A small contrastive audio-text model, trained from scratch: text encoder activation gelu.
Rows from block 3 of the audio encoder of a small contrastive audio-text model, named by matrix and row number. Each number is 128 + 24 x the weight over its row's rms, rounded and kept within 0 to 255. All counts start at 0. Numbers have three digits each. After the name is the row's rms in percent of the matrix's.
Before each channel's rows are labels from the 100 clips, of 14976, where the channel reaches its highest value: "loudest" is the band of the loudest frequency at the time of the peak. Only what is clearly more common there than usual is listed. The data: read English sentences (LibriTTS-R).
# conv: width-5 conv, stride 2 (encoder.blocks.3.conv.weight, 128x128x5, each kernel summed), inputs 0-127

loudest: 500 to 1000 Hz
conv.10 107:131122120153156127089107177120071116089105120131107109137130133109137135148116174131174176142114132116120104171096121158135133091173138123121120115156115110086132125087133125143120093114135080109110150129109123087103128151144098115093092104114133103084119097105110139158143144132118146133129151101149139095112099145152130097124135141171126154164110097147110135167078170145114101154158

loudest: 500 to 1000 Hz
conv.97 121:093105100101134133126159144118086136123122155134120144139104134118132071158185118148153082114084123163153118126096136121156148174095103151089157120091080124125137125151121130139136084070164148152109141124135108154110164144117110132138112135120150143118157070114136098156113064109142088134140143149109153092129117134110122114118122102123163134132140130137100095109141084119158133133138

loudest: 4000 to 8000 Hz; 2000 to 4000 Hz
conv.107 105:125107154175122161107147109131125120139094149148111122151113114091131175108112153145160114111168102158120121158110136110128121140134087162164111117113136157139088129131158146136113118146135154175090124139138093149116134141107133159134131132117129089097127113124094158125124148094183121078088139127116122145089176155128113114180135098135123127109203132110095181148153129144102129141123

loudest: 500 to 1000 Hz
conv.79 096:122136107111109111105140125133167106148133142114117120138132120115163150178151107101114098137118117135117145100095132162104107145098124159118143147124125140125144123149104138116149137121110097157137120110133159137151236144143129137188087150134117143146128088118125136164124138077158088115120135175143113166144130138121123119141124080162164111115112127158163121105175072111112115147144

loudest: 500 to 1000 Hz
conv.49 102:118145092112109113114151065113139148157119146121121155108130122145126136122141105106157160137131110116109160137088161123137195170108216131134126115120134128095153142167131149139086101168152142142139089135124125126148105124126147138128219146122117137139107147114160128120129100105136101118132089106104131129137135155138071116131094127115099112107111137164113139140104120141127155163140

loudest: 250 to 500 Hz
conv.1 102:122127107121128135091110142111165088165117129168109110100089145123096167141090120133158121125125134140180152134117136130136158136085141158113100145159112101137128125134163090154155090129118129074120134126114071143115110132107084122132157105130145130101128143100145090103165160103133090113138160098110176111115110142124166095076136109147144112074124168159100141138122135132147132139108

loudest: 500 to 1000 Hz
conv.108 096:092104110145191133106090163104091078136114129112108137153127118139107100119132139171161112104104100124141111145130122121112120150150166149098115114107120122120138102133121127147122098126146149091079113090107105141128134182109119155111150096133132101058137124134108127134114180091127096105153150113149121159101124121117135108131160143154188128132149149158094139154098158125105120161161

loudest: 500 to 1000 Hz
conv.22 103:165137151111169126173126118136171101145131076138140141079136129132098139097164127131112130137139107102111105144155117122172138150116151100088119120072132138133149124102101128126088103139125106101098127101089097131116142148103109080128183159132126140163131134122115136136112148157107112117167117111137095154106163147115148139131149139129123129135126122118121136158118187194131146174182

loudest: 500 to 1000 Hz
conv.41 112:134135115131101181118163096105117134106161149138097126092110124135154168150151123134123110128124114110059095160132193154151134119108129117123099153098122099107111140139138126095157147143122107136123102108127143121162208121134148142164101103104166122138091115099142110108132112146135108145152115100141067136119160113121146151127095164162117135129149157181113098112120119113152127135159

loudest: 4000 to 8000 Hz
conv.38 098:145130115114134056139140160124151100105172095102176128119097144132142149123100132152093104156098122101119083110143120135098101139137087100130150178120119145124117134162133149110145127118103095153127126109131146136110155142112156113114106127139126171089117124133094088145120129121136113125129150156085127167150100120143158088099101117099121113156147154086164115091159123089105113081094

loudest: 500 to 1000 Hz
conv.94 098:108083125106194136148129121094139111163101164106103118124095080160152163103125104169134109111094137165115149145109167094098145086151137150141110088109130164127119125143170129134131123148131113107130107148112128114159146147120092158127138109095149118121129143092113137110103117118122111133100178088133111142104166099126149154105105146103101120170179131133123125162129105124141089160156

loudest: 4000 to 8000 Hz
conv.81 097:137152129171140171122153076113071114118180148148097114080107136119141091101106132161113099135125141163091121099128150140171110088112145118119119069137117122134122091125140164101123156135148142148063119089097171111125168134127116139152124116121164149122125169084109137136140120155162158150128107113166113183116128146142124102127156131131130106117132147127118116138116135142148137155132

loudest: 4000 to 8000 Hz
conv.44 089:151127146106111128112144115078098188091140135106126103168155082144113142143151111146117142120123102130121099105156194134112124152180104085126126109099082098147078147149083126111075132129080098122122133115137154115145124149131151131125136048119113118130127121118137104139160108106135129151091156120149137109142128109104133129107117102091117109142111140099145102106112128154096123112111

loudest: 500 to 1000 Hz
conv.29 097:120084130124145093147150132092169113121121131169120123123171126142101109104161123156113148142083145135151098074098100164137147112143127133129158103110096131089089142121104126128129159134126112142094131177113141111141159152134134144107100170117111152122138127117087183176113103154135106107087135133142087135134112144109100091122132160152079074149125141122128113154114134119148126170164

loudest: 2000 to 4000 Hz
conv.60 107:106098124121119134125190137110114150095160169160142107118125118103166131112147136128129124149129110128114167152117145135145132108107101128121123108133088103098126145122122109101097100143127135144068140181166098130105147085102118129147075124115092098169135131071159157120119115110074144108123141120116153149109129144134184115112091149162134155171102119112129112085131106114168115115119

loudest: 2000 to 4000 Hz
conv.28 092:129115097123088139110164149150094154108122117103167143131116109108142079168117107134095142135153109158108151123124116159137148117167103137102129102139099127121102096133090143113154151130124091132128162131120108118092109081146112117161114105137142143136100117133092111130155110152128160136085134146191087148153167095127167077155127135131164133093157110115109157163110155131102138113083

loudest: 250 to 500 Hz
conv.33 095:084135150122135112104109149147142117115120126130116118071101144113140100171168136097174111122126121150158146151106191069139183152089116175095169109160112104103157126133105146120134114098100178142095151102142116099113128190111130130144100133130128131137168122159163133140165135118115115119103150118108151139121100108144139159134115114165132139173123133146126096138107122111140126143129

loudest: 500 to 1000 Hz
conv.11 109:118102109095139144132166118106119112092135113130101128094082120102163107150162135122133142131095142164139122104100151098100174116111118160079165085129115112130141153144118144144155081140131137154091104102156135092142160139142130107153163092115104152099104090147186140131139122078119117155128129096163141122127145160115110105130135138116162137141128146115114171158149116142144151192149

loudest: 2000 to 4000 Hz
conv.13 115:111103142105134132127137144148132182120090146095118095146111125074097115169156131147125107100101128144151166117125141098123169141131114111117123131063122128172151079106106120113128125118132177143154155137154119104145136171103106165114136127117116106134112104148139083174110079110132141113123112126109145124087153120090165122117106114180088158154131115142113084118105145141151132123162

loudest: 250 to 500 Hz
conv.71 103:122141182195120098123097113119118099097076103139114130137156122121134139092108158105153155122125089089134125126120159089135124095120102086140151160122178115121103151114121098128120097128128150095157085145133099133142108168143105128129129103131123137123149129149084139162124137151108119139109152119114087165133096111146133099147117114158064121109140133135111154066137170131131169125122

loudest: 250 to 500 Hz
conv.34 100:119120134161115129160103168130123096119102172135096146150111122126146132112097151108107160138141115145133176156130083096153083096118095164111110108160119140149085136114160140139122132138155099125146090119098135150138119086096106116130103172125100098122119080092128137111159142175109124094105095125115150137094152080132138134167115131099165079117101125111117113113155166118142154108129

loudest: 4000 to 8000 Hz
conv.117 109:092201127162150104141130110097135113135128133129143116127122096101117090097107106119090122141114137154108074100108123084158088096097149135110099136102149125104126125123150162124099163128146125126079105123087148124101128137133106102116139172117118133129109118115098152104123162202143154106116086112137124094109156124106122094168149111162139077140113132106129152123113145112126152101143

loudest: 4000 to 8000 Hz; 2000 to 4000 Hz
conv.126 097:125090159156097156119147138092152122157106133157159120117162139153129124113103106086081129114138126144135157144120078080140129120114098117117143117096111103162120146091117144099129082138077075133144154117115148176122119097078097135115112120129107139175126078102095160121115100109147134121075100129110152121139123124131130164168114130094138108109116157114163146126112116142130162115143

loudest: 500 to 1000 Hz
conv.20 102:123111121164193144124163153091115111116105141130109135120145125061133068134155106151137153119110135124127120102152164113145115116164139126132104130131168111121099150122111130128138125126090127134160108138141104154105145143123133108131093144110138133108137151130085089103072183187128133115131097104149139107153136117103079134119138107163119122190151129135129103137111146165151121117185

loudest: 500 to 1000 Hz
conv.36 098:145117138117156154131201116151127124135102151088126116090106104128149150125144095135164149109103131175099108156104113140097148079134149168113095114114135098118130144144146133114115105139137118182146133075074160126145103125148097119120074121100132091097125141148122153128104127123150160126095149107103121166114137117123138120130127174087129137132162144160115099127155150074123135093123

loudest: 2000 to 4000 Hz
conv.17 094:119085121077145109163186136146152101147136105079154146158148125143120142119153100120156103104137115130149178126109143129118103149158152109118136136084096138118099128099123150122143150133148119138140150115146125116162116110135133215162123159121131097139104118159128114153121092135147144108063088136145130128156130158102140134119143123128086150105175110114150100141149151121138123109179

loudest: 250 to 500 Hz
conv.87 098:147134121144106149105173129146122104156114148143159113113099125094107134136124129139148091139099108140181126106121171088157172165127133113162155126113113122151129137134131127130142106118112156171156127102134121148115079156088094091156131113111141151141148138114101104143135116139101114194124184158104202105132174123123166141112135097140136138140103124130131125109162122122157125116076

loudest: 2000 to 4000 Hz; 4000 to 8000 Hz
conv.55 086:144160120104102146160164153130128100178112142159122151102142151136096168134131143102126100170151105158118179160130181097165125122124126105138101118140076097157101124168131131127106139152152160135128129094154117072118124164157120135114140184077141127167159127139150133157126121141146138117116114118156129119139086143097128108132114109096166146099143101103117162155155131110125100138137

loudest: 250 to 500 Hz
conv.105 104:123120110127157131120112118124111135121091139132115132107132135129129113135132127120087115083151095098130122126080128142152084133102141131144085110158113108098135104099124135150098165095124132130095125127134129173118124093108125145122173149125099128182112086096106172085158122108138114126114142130094131166107167104125157123197160135100176113142068120114146145148150138097128174103093

loudest: 500 to 1000 Hz
conv.113 093:105164149087161154136127108111102138166127143156116119147124098159134101124126129105088146092107131145126076125088149107173120151135104141155142126137091139122162132155129119136111122126121145143093110106116140151115186143146136120100150137138095165138123117118136137112147144181111143107121068105100110161105088151116099139117137108118193078152121101104114151150131129125098180162148

loudest: 500 to 1000 Hz
conv.5 094:150119105147135109146097147122162172136145158145141151182128099154111124135113135125119186155114102088112148143147157108117138134077102090162112171118112132112121121156132117156109132131154177125121107136151127137137110131145140129147141150118147142168130135156119134105100086073087125086112134121133093079157147161135139150098093143118082104114134118169137109075123132148160101161122

loudest: 500 to 1000 Hz
conv.91 112:126152135147157176098161111151100120108133122099148151105142122173155146124118101126143090149141115156119117143135182149140152183146113131106155129133132125142118102155111160106132162150125096153119124056143110086138192139141107117182127106121100148113118098124112146150131162134166105134129100149162120129140136122117157136098101136174157143140126176162112113137162104106156129109151

loudest: 2000 to 4000 Hz; 4000 to 8000 Hz
conv.100 114:123115124105147137140135094166119141101137159103105126131125155057097116113112137138107110085175137123125125131100138125103108110144064131131111117147170158156137081122097133176109184149145133118119181147120146132140112119113107162097123087125119083148160081132113105098125140103108120114140165107127106150097131109123141125118139126176144157166123139115090133154115124139091163117151

loudest: 250 to 500 Hz
conv.31 120:101144103107105125100143096159136119130128102123119104153168136171161107187113120104122119116130118114129079161116130144179101130142120106123112199148117128118141151140127094154122143122114073125178119107125145167093144140160161108185126154129100120125149164133114145106110143150135161156132169100139119135123130122128169107169113153104136158109120106127129137112150153155119185159108

loudest: 250 to 500 Hz
conv.46 099:112136104155117121129128146128118078136143150152088133110131149099103131137134127116156103110123136124161192156129165111127132155124138079141125073126101145152120105156173136122178142137132039125163109099116107110169104173136139149089138111158152138133167123143103090136152134126148093112098085118179112110108090112134131136128079112129131137125095115130121139121115117144142121114117

loudest: 250 to 500 Hz
conv.3 108:153123133163128087108096133111150151143133139157104098110187123140109114121148106147114145107151126084158160075172095138115131086114095118122100138154151117115146123118090112164069098126140136098113117149155118127119153107109096121117085134148086106164172108136128163167116126134097159131129115128106126111137094127145149121125134101159067113147082123127147113103089103118132144111106

loudest: 250 to 500 Hz
conv.14 116:125138125120143155131095121137128124126126150120111125103115082153100124118089135167157141146148076139120081088128111126172102116127104160139141087133088165104120097103142146140076158178126151121079118105105084158111086155120119097154173165141111114116112162104098162133139171121131097145143145100137130146099129148153122113141170141093140102143102120109117111137120140157143167139119

loudest: 500 to 1000 Hz
conv.72 121:114139076099104097157130137097144108120124136142126087116120124110178102138135154113139157121141131094119161151119118144125148099114207140093108101185128123122074145121136115132111106109148145121157135100135113136187131074123149164098134108126088097135136121137160144098133155112073159103103081109137111096149119138147130116129122109150144123092118118163101161153115125113112139137153

loudest: 500 to 1000 Hz
conv.19 105:125122122159149104126105117113123180172143117131101163135124157119164155157106109104126130130117127120036145099090123136133122144131104095099080142136114085095128099130119116149219138121160090133114130112127138096135168093112123153154124114106139105112133116106104093127104118141114146159140179098109072140118117114123127149100108152116099128139135146154128104125141139115122140132152