A small contrastive audio-text model, trained from scratch.
Model: log mel input, encoder arch crnn, encoder activation relu, encoder depths [1, 2, 2], encoder rnn lstm, text encoder width 192, text encoder layers 6, text encoder norm rmsnorm, text encoder activation gelu.
Training: normuon at rate 0.0076, 1300 steps.
Data: trained on read English sentences (LibriTTS-R), 10.6 epochs.
Rows from block 4 of the audio encoder of a small contrastive audio-text model, named by matrix and row number. Each number is 128 + 24 x the weight over its row's rms, rounded and kept within 0 to 255. All counts start at 0.
After each channel's rows are labels from the 100 clips, of 14976, where the channel reaches its highest value: "strongest on" is what is common among them; "loudest" is the band of the loudest frequency at the time of the peak. Only what is clearly more common there than usual is listed. The data: read English sentences (LibriTTS-R).
# conv: width-5 conv (encoder.blocks.4.conv.weight, 128x128x5, each kernel summed), inputs 0-127

conv.36 [114 173 130 130 139 155  74 146 127 109 138 138 145 104 151 111  78 120 156 104 162 148 191 157 169 102 126 172 119 154 121 119 108 122 111 114 142 144 134 150 107 107 113 160  88 161 132 154 135 169 114 139 129 123 152 123 158 160  98 117 121 105  95 149  96 143 152 154 139 109 125 176 175 134 113 157 158 151 164 104 150 124 104 122  92  88 133 134 130 131 160  99 132 155 125 138 133  99 137 151 110  98 136 112 148 102 153 130 132  91 100  92 134 122 113 133 155 104 111 167 119 152 134  95 107  86 119 124]
strongest on: the word "he"; the word "was"
loudest: 250 to 500 Hz

conv.25 [117  71 103  85 178 137 128 127 122 102 112  95 123 138 150 132 151 103 115 133 131 117 137  76 116 124  90  96 128 148 129 145 148 125 136 123 124 153 135 142 105 150 111 109 130 121 147 139 155 119 107 100 107 128 116 136  97 139 157 125 141 141 148 131 103 103 105 137 101 175 133 114  65 128 165 104 141 137 104 155 126 142  97 131 125 111 129  75 132 121 142 134 125 173 128 176 135 173 127 144 152  84 127  86 132 177 126 131 128 132 147 125 135 185 128  98 152 127 199 162 122  99 110 150  81 123 128 132]
strongest on: the word "the"
loudest: 4000 to 8000 Hz

conv.9 [ 93 163 142 138 120 144 172 135 130 105 128 131 108 180  92 190 111 125 124 173 140 128 127 108 126 116 140 108 141  86  82 130 160 171 105 132 156 184 148 115 150 156 127 126 151 125 149 125 115 113 147 112 168 134 141 144 128 163 109 153 121 133 155 110 101  98 127  90 103 139 116 127 122 138 128 109 144 128 112 151 125 152 148 104 133 138 163 154 106 106 104 133  96 159 135 112 142 186 141  96 134 105 173 165 119 136  91 162 141 107 172 162  96 133 129 122  96 106 110 178 129 109 144 103 135 116 133 158]
strongest on: the word "said"; the word "she"
loudest: 2000 to 4000 Hz

conv.7 [101 162 143 114 137 122 117 126  72 151 154 143 135 124 132 162  99 195 140  83 123 153 133 107 129 154 138 142 104 144 151  89 122 119 129  69 127 151 146 145 129 117 147 156 127 140 157 151 158 103 109 110 138 155 159 128 139 127 119 137 128 146  87 143 131  99 120 134 151 113 115 132 132 149 153 100 160  94 179  89 152 150 113 114  98 112 130 120 134 150 128  99 132 140 152 188 103 113 136 121 133 114 104 148 133 141 110 172 118 155 119 142 133 156 105 158 156 188 181 161 155 150 124 167 136 105 109 109]
strongest on: the word "be"
loudest: 4000 to 8000 Hz

conv.27 [124 124 127 147 117  91 110 108 134 184 135  90 135  95 116 145 136 115 127 125 108 127  98 134  88 126 115 137 138 134 141 170 142 114 123 147 117 150 138 132 145 147 138  57 105 138 146 109 119 100 132 146  83 120 120 120 134 134  80  88 131  85 132 125 122 165 120  92  90 130 114 113 100 133 126 129 154 135 136 125  92  95  95 157 174 153 132 153 127 111 101 178 131 149 103 117 105 165 139 127 170 139  93 129  92 132 127 109  90 119 109 147 141 101 193 113 145 129  89 109  90 139 160 173 114 160 111 141]
strongest on: the word "said"
loudest: 4000 to 8000 Hz

conv.80 [190 167 150  77 159  81 136 134 114 153 113 141 123 158 135 125 122 132 146 125 163 126 110 122  82 113  97 114 155 154 120 189  97 131 124 150 137 120  92 116 112 130 147 100 124 116 130 159 132  99 104 150 118 157 124 146 100 116 102 167 139 119 138 102 133 161 103 106 113 149 101  97 142  93  79 142  78 129 127 154 109 141 140 167  95 137 130 118 136 113 142 156 162 125 161 125 122 124 146 121 151 131 111  96 110 132 153 135 117 176 139 134 133 126 139 112 162 165 144 128 181 119 132 140 190 138  89 130]
strongest on: the word "is"
loudest: 250 to 500 Hz

conv.60 [ 85 152 112 107 176 121 136 104 129 166 122 132 114 121 146 110 189 125 115 148 116 130 137 139 124 139 139 171  89 108 118 111 138 144 149 162 130 126  85 131 139 139 157 100 106 148 127  90 106 115 135  98 132 156 137 156 149 152  64 148 133 103 108 129 101 105 145 124 119 117 130 121 124 110 116 148 129 167 123 145 119 119 122 161 103 155 114 149 133 127  82 155 163 152 165 157 148 146 125 176 125 108 151 106 121 175 120 148 162 178 145 149 133 199  85 110 133 157 139 124 129 140 151 163 120 149 112  92]
strongest on: the word "i"
loudest: 500 to 1000 Hz

conv.4 [ 92 111 126 123 166  88 140 136 104 153 130  99 108 137 129 108 167 120 130 130 117  88 117 122  69 110 134 102 130 116 116 125  80 117 105 165 110 137 109 128  86  95 118 111 133 130 154 139 107 138 116 105 143 159 131 134  96 148 163 136 137  78 158 142 101 109 139 123 139  88  91 114 160 107 132 141 122 139  98 111 132 110 150 122  73 122 147 120 137 126 123  62 103 118 125 140 157  83 129 135 107 127 144 123 120 145 127 113 109 131 109 136 113 129 118  62 129 166 148 202 123 131 150 157 109 157  91 164]
strongest on: the word "was"
loudest: 250 to 500 Hz

conv.90 [ 96 142 118 109 124 134 179 156 153 114 133 148 115 156 108 184 112 148 102 148 132 179 125 111 150 140 122 112 161 122  94  89 105 148 134 143 126 122 129 153 104 135 136 175 130 114 101 114 146 146 137 132 140 165 109 166 141  91 115 136 156 122 120 121 127 121 154 146 151 184 148 121 135 169 143  85  87 117 152 142 185 103 125 143 161 124 128 103 126 128 186 138 131 124 146 111 115 108 119 124 153 139 139 127 116 112 118 141  87 160 170 134 132  93 153 151  93 102 112  96 144 147 105  73  79 135 125 103]
strongest on: the word "be"
loudest: 4000 to 8000 Hz

conv.32 [134  89 120 139 138 111 154 150 136 134 141  95 129 106 116  95 148 113 144  66 137 142 122 116  83 107 135 123 143 134 164 130 133 111 183 115  85 115 109 177 118 118 126 147 135  74 111 107 109 152 157 142  99 118 189 107 116 143 133 109 151 101 171 122 107 107 169 126 146  77 116 128 154 113 163 133 133 133 122 120 113  78 167 115 129 141 145 133 109 144 151 120 138 142  76 133 173 133 114 141 149 113 147 127 103 141 123 181 122 157 105 162 100 112  99 148 172 142 144 124 123 129 107 167 121 140 113 157]
strongest on: the word "the"
loudest: 500 to 1000 Hz

conv.110 [147 170 161 142 146 121 129 157 156 150 126 130 166  85 127 122 147 102 134 144  82 105 127 174 136 163 132 133 159  83  89 151 131  99  66 186 124 158 127 174 127 149 131 135 144 112 146 120 126 130 127 144 132 135 187 121 168 144 142 100 120 121 156 150 161 106 136 146  94 136 142 115 141 114 160 129 122 144 108 154 124 138 144 158 128 127 155  87 143 129 139 102 123 124 114 170 131 124 143 136 126 145 182 100 139 139 118  92 106 130 150  95 156 147 163 123 176 110 111 176 117 128 158 121 121 152 122 161]
strongest on: the word "his"
loudest: 250 to 500 Hz

conv.69 [160 142 117 108 156 155 121 104 120 153  85 186  90 156 135 147 153 116 137 160 148 139  97  93 122 117 127 158 122  90 118 128 161 156 123 157 161 178 114 139 123 159 197 120 146 115 126 133 142 136 122 164 126 136 148 122 160 142 156  90 141 148 135 105 135 131 116 129 124 145 139  99 134 155 155 110 147 133 161 183 133 167 131 158 134 129 124 155 156 133 126 170 120 143 145 116  87 200 140 119  90 163 107 137 116 139  97 122  99 141 156 130 143 169 130 135 123 119 163 126 131 119 155 164 136 155 135 108]
strongest on: the word "said"; the word "she"
loudest: 500 to 1000 Hz

conv.14 [155 116 134 103 130 136 124  98 147 151  80 114 137 175 113 152 155 161 160 130 162 116 130 123  42 142 114 138 136 104 130 155 103 127 151 141 118 133 161  98  94 137 138 100 145 134 128 109 154 122 125 133 113 126 123 131  73 125 131 136  88 137 149 140 116 163 142 145  89 105 111  81 125 163 117 153 131 145 139 164 117 139 130 168 139 152 133 150 103 149  94 186 145 159 129 117 117  92 174 154 118 148 117 122 121 113 132 105  88 139 126 123 116 155 160 105 141 136  67  86 131 155 116 113  95 109 142 130]
strongest on: the word "i"
loudest: 500 to 1000 Hz

conv.61 [122 149 115 164 123 138 127 125 132 105 121 143 108 130 157 143 140  87 150 168 138  86 151 156 114 122 164 142 148 141 116 170 125 120 102 109 121  92 118 141  98 136 114 161  97 169 172 111 134 141 144 103 130 144 143 118 117 144 178 109  83 150 144 111 125 154 173  95 152 103 110 121 110 114 128 123 149 157 107 121 108 145 154 136 101 140 142 121 115 101 149 103 139 135  96 130 107 157 128  81  78 144 153 136 122 167 142  72 113 119 127 185  96 177 106 132 151 168 124 167 109 136 172 163 121 147 136 124]
strongest on: the word "was"; the word "he"
loudest: 250 to 500 Hz

conv.40 [118 109 171  96 130 109 141 144 132 172 137 105 145 155 122 140 114 139 149 111 122 155 109 157 151 115 115 116 165 131 104 135 140 119 131  77 145 147 142 101  81  98 119  95 126 123  75 116 125 103  96 130 123 144  97  78  92 138 152 133 144  87 143 117 112 110 117 137 123 166  78  85  98 136 150 111 102 125 156 133 121 162 134 119 175 140 120 137 124 112 102 164 142 157  69 121 136 117 157 104 135 169 139 123 146 143  83 139 138 124 165 148 105  89 184 115 172 154 129 103 110 113 136 118 117 140 145 124]
strongest on: the word "she"
loudest: 4000 to 8000 Hz

conv.64 [108 111 148 146 130 115 110  72 147 103 134 155 147 119 160 153 160 102 124  91 120 134  90 156 138 148 148 161 127 137 140 131 121 119 124 150 123 144 103 125 126 156 123 171 124 113 157 121  97 174 136  95 120 137 146 167 130 119 131 109 116 135  82 102 110 103 101 101 114  84 135 145 138  84 105  88 127 148 153 129 122 126 122 158 125 143 167 120 121 146 192 141 118 137 143 159 143 101 100 181 100  90 134  74 121 136  92 178 132 119 100 114 123 115 134 164 143 142 111 171 118 136 129 161 162 159 156 131]
strongest on: the word "you"
loudest: 250 to 500 Hz

conv.10 [123 151 167 171 106 147 141  87 114 117 104 126 150 133 109 178  79 140 136 142 164 104 134 132 169 120 103 154 104 142 153  88  84 112  65  99 132 147 118 101 126 128 146 118 105 136 113 132  63 140 151 106 123 108 133 144 117 125  92 109 138 115 113 115 153 126 155 137  98 116 129 152 150 157 126 128 130 111 186  89 104 138 108 128 119 142 109 142 144 109 142 135 116 121 136  84 162 111 125 146 132 107 101  89 124  94  93 109 136 176 117  94 106 109 150 136  93 149  83 162 109 126 120 130  97 125 139  94]
strongest on: the word "must"
loudest: 500 to 1000 Hz

conv.62 [154 143  97 173 155 151  96  81 173 112 127 132 198 142 127 150 134 144 131 129 118 101 136 154 118 160 117 122 176 155 106 112 134 111 156 131  98 125 110 152 133 158 114 160 112 132 129 165 168 157 134 154 130 120 139 135 151 109 122 142 103 153 154 119 152 150 155 115 131 122 145 171 111 116  70 105 134 123 164 147  71 123 111 118 157 122 142 156 139 189 154 119 132  85 120  88 107  98  94 102 108 153 144 146 134 110 129 134 123 125 106 115 124 130 117 182 114 126 127 127 158 129  93 152 157 153 133 115]
strongest on: the word "you"; the word "he"
loudest: 250 to 500 Hz

conv.105 [104 148 105 109 141 118  90 129 130 165 144 156 126 188 104 117 162 192 156 140 115  87 113 172 108 108 142 129 136 109 141 117 121 143  80 103 159 135 131 161 124 118 135 105 118 158 142 123  88 138 107 121 150 115 136 134 107  79 143 143 150 180 101 121 156 122 155 131 159 151 125 100 191 111 132 152 107  93 149 113 135  98 122 170 110 101 126 150 128 146 102 119 113 104 147 105 137 145 151 139 107 163 160 168 134 128 127  76 139 139 112 107 155 142 111 123 139 126  93 114 134 144 155 107 179 121 145 136]
strongest on: the word "she"; the word "was"
loudest: 250 to 500 Hz

conv.88 [105 156  96 113 152 128 143 124 151 141 152 118 153 118 134 138 157 109 122 146 141 167 122  89  99 142 122 112 115 109 137  99 113 122 165 146 137  98 124 146 183 114 112 202 115 111 126 109 169 126 119 105 117 158 134 120 108 109 167 138 157 130 170 150  78 128 163 145 182 158 129 156 128 128 146 192 136 107 130 112 122  98 156 125 170 134 133 154 148 146 182  99 132 120 173 138  91 123 144 142 125 122 117 145 143 124 124 145 132 142  99 135 118 127 109 153 165 120 172  75 145 103 134 115 144 102 111 112]
strongest on: the word "you"
loudest: 250 to 500 Hz

conv.67 [100 104 134 150 115 128 154 140 129 109  88 148 119 156  98  94 140 146 143 159 110 118 109  97  78 132 181 130 124 159  80 126 144 177  84 118 150 145  99 104 118 152 180 139 137 131  95 134 116 154 143 100 159 151 125 100 127 126 110 134 109 120 115 117 116 102 109 144 123 121 117 106 131 144 138 160 152 103 117 189 150 112 140 151 113 146 134  87 104 136 136 137  65 139 179 126 128 171 102 151  65 124 151 114 142 141  87 130 143 138 148 143 128 128  94 146  92 125 118 115  90 146 118 109 104 138 131 143]
strongest on: the word "said"
loudest: 500 to 1000 Hz

conv.58 [119 172 117 141 171 115 158 143 110 141 148 134 108  80 114 207  92  97 171 150 152 104 123 131  85 160 111 125 160 102 137 109 125 147  87 110 109 142 147 114 131 125 133 164 140 124 180 139  97 104 160 111 136 122  86 149 150 114 104 122 123 153 127 129 141 120 142 151 156 177 123 119 103 101 133 129 115 101 117 112 108 146 152 118 148 116  98 160 103 146 143 187 143 119 128 117 137 100 176 109 117 136 156 162 114 136  61 105 113 133 159 111 122 138 125 143 116 166 148 158 129 129 136 137 140 126 103 134]
strongest on: the word "she"; the word "her"
loudest: 250 to 500 Hz

conv.51 [146 115 122 151 150 120 127 150 115 104 112 129 138 119 129 132 137 127 103 131 125 100 164 154 164  97 156 126 130 144  92 131 127 164 156 158 147 182 119  95 129  80 101 133 121 118 114 155 109 159  91  76 142 127 161 129 145 148 141 181 112 135 101 110 116 120 110 175 140 118 125 189 147  92 130 147  99 105 147  82 173 111 109 128 125  82 175 104 127 131 149  91 147 129 131 148 184 101 157 144 113 138 133 130 153 149 108 123 156 129 112 130 163 117 122 147  99 126 102 135 110 146 100 141  92 167 139 105]
strongest on: the word "his"
loudest: 500 to 1000 Hz

conv.108 [123 107 101 158 141 115 145 178 133 146 149 109 169  73 164 133 140 127  87 131 182 127 141  87  89 108 146 137 120 136 177 151 111 119 176 134 135 122 110 131 125 149 104 163 142 126 119 130 106  91 149 147  99 130 116 152 122 145 173 112 101 107 134 126 141 108 154  84 146 141 149 171 112  99 140 128 140 112  94 139 126 122 163 170 128 150 138 112 127 131 100 138 143 102 122 126 125  81 132 116 126 123 161 121 102 176 143 144 160 180 126 150 151 148 130 113 141 164 146 149 139  97 149 176 117 148 122 173]
strongest on: the word "was"; the word "it"
loudest: 250 to 500 Hz

conv.6 [130 128 147 134 112 167 126  99 113 126 119 126 131 124 117  95 133 157  99 159  85 114 157 172 187 152 175 117 105 135  64 139 140 142 133 136 139 137  93 132 111 142 106 127 134 119 142 151 108 202 126 125 158 147 118 118  82 112 107 127 114 119 122 153 141 144 119 177 118 137 116 133 115  82  98 160 106 171 114 118 125 146 118 107 129 104 133 125 113 117 110 131 139 123 138 123 154 144 170 138 114 135 136 114  95 120 138  93 135 160 120 154 121 212  95  99 170 109 162 158 123  95 134 109 140 130 107 134]
strongest on: the word "was"
loudest: 250 to 500 Hz

conv.117 [110 157 101 109  79 150 166 136 132 100 159 114 132  97 167 125 140 121 140 122 118 138 117 109 126 171 144  94 112 126 120 136 183 126 199 165 125 145 101 146 128 142 119 202 140 134  94 143 139 107 109 138 108 145 136 155 137 134 148 164 149 139 147 108 140 110 137 133 168 148 139 149 137 117 134 117 115 131 103 111 165 148 136  85 110 155  98 124 132 140 169 134 104 136 119 162 123 134 146 103 131 141 101 145 136 176  94 130 119 152 165 136 142 156 142 175 113 108 191 125 121 118 147 142 179  95 143 126]
strongest on: the word "you"
loudest: 250 to 500 Hz

conv.71 [151 141 180 137 115 134  96 134 163 171 114 155 127 131 103 123 119 137 172 134 122 123 148 154  98 143 142 131  58 139 142 143 100 182  99 107 159  90 156 125 122 159 145 114  76 127 120 125 140 155 106 126 101 153 127 137 149 138 144 158 147 137  92 183 132 141 121 140 108 117 100 132 141 167 117 135 126 168 143 155 111 143 112 121 107 120 157 132 187 116 136 137 105 143 148 154 121 155 171 121 120 102 156 115  79 114 103 178 146 138 147 168 127 130 129 133 138 172 158 133 121 132  97 162 159 144 120 135]
strongest on: voice: female
loudest: 500 to 1000 Hz

conv.99 [115 116 167  95 170 121 116 129  84 147 126 124 125 136 125 126 123 144 129 122 116 188  84 153 133 126 127 116 129 117 146 136 123 136 117 138 143 142 153 106 144 109 168 152 112 137 179 146 113 137 139 128 157 147 161 115 192 139 133 134 135 128  85 162 133 136 116 118 160 139 121 119  95 123 137 130  92 122 157  75 112 101 128 130 130 125 118 135 128 130 160 108 152 160 199 163 128 145 125 148 110 136 136 106 114 123 143 169 124 101 143 163 148 106 116 105 202 159 166 107 167 123 124 181 172 153 134 126]
strongest on: the word "she"
loudest: 4000 to 8000 Hz

conv.8 [137 170 175 114 167 141 112 130 101 147  85 109 116 167  87  98 145 156 112 128 104 116 142 129 162 121 125 139 152 124  81 158 156 102 141 160 145 132 107 118 110 125 155 107 149 121 147 101  92 166 134 125 168 105 152 189 167  98  94 185 133 137 122 168 106 132  80 155 121 118  92 137 130 113 125 156 129 151 135 122 111 105 116 151 125 127  99 122 159 131  85 112 137 102 123 134 143 141 136 136 163 122 142 157 133 108 146 135 123 133 126 168 175 124 134 105 145  90 152 122 143 138 125 156 187 133 112 125]
strongest on: the word "was"
loudest: 4000 to 8000 Hz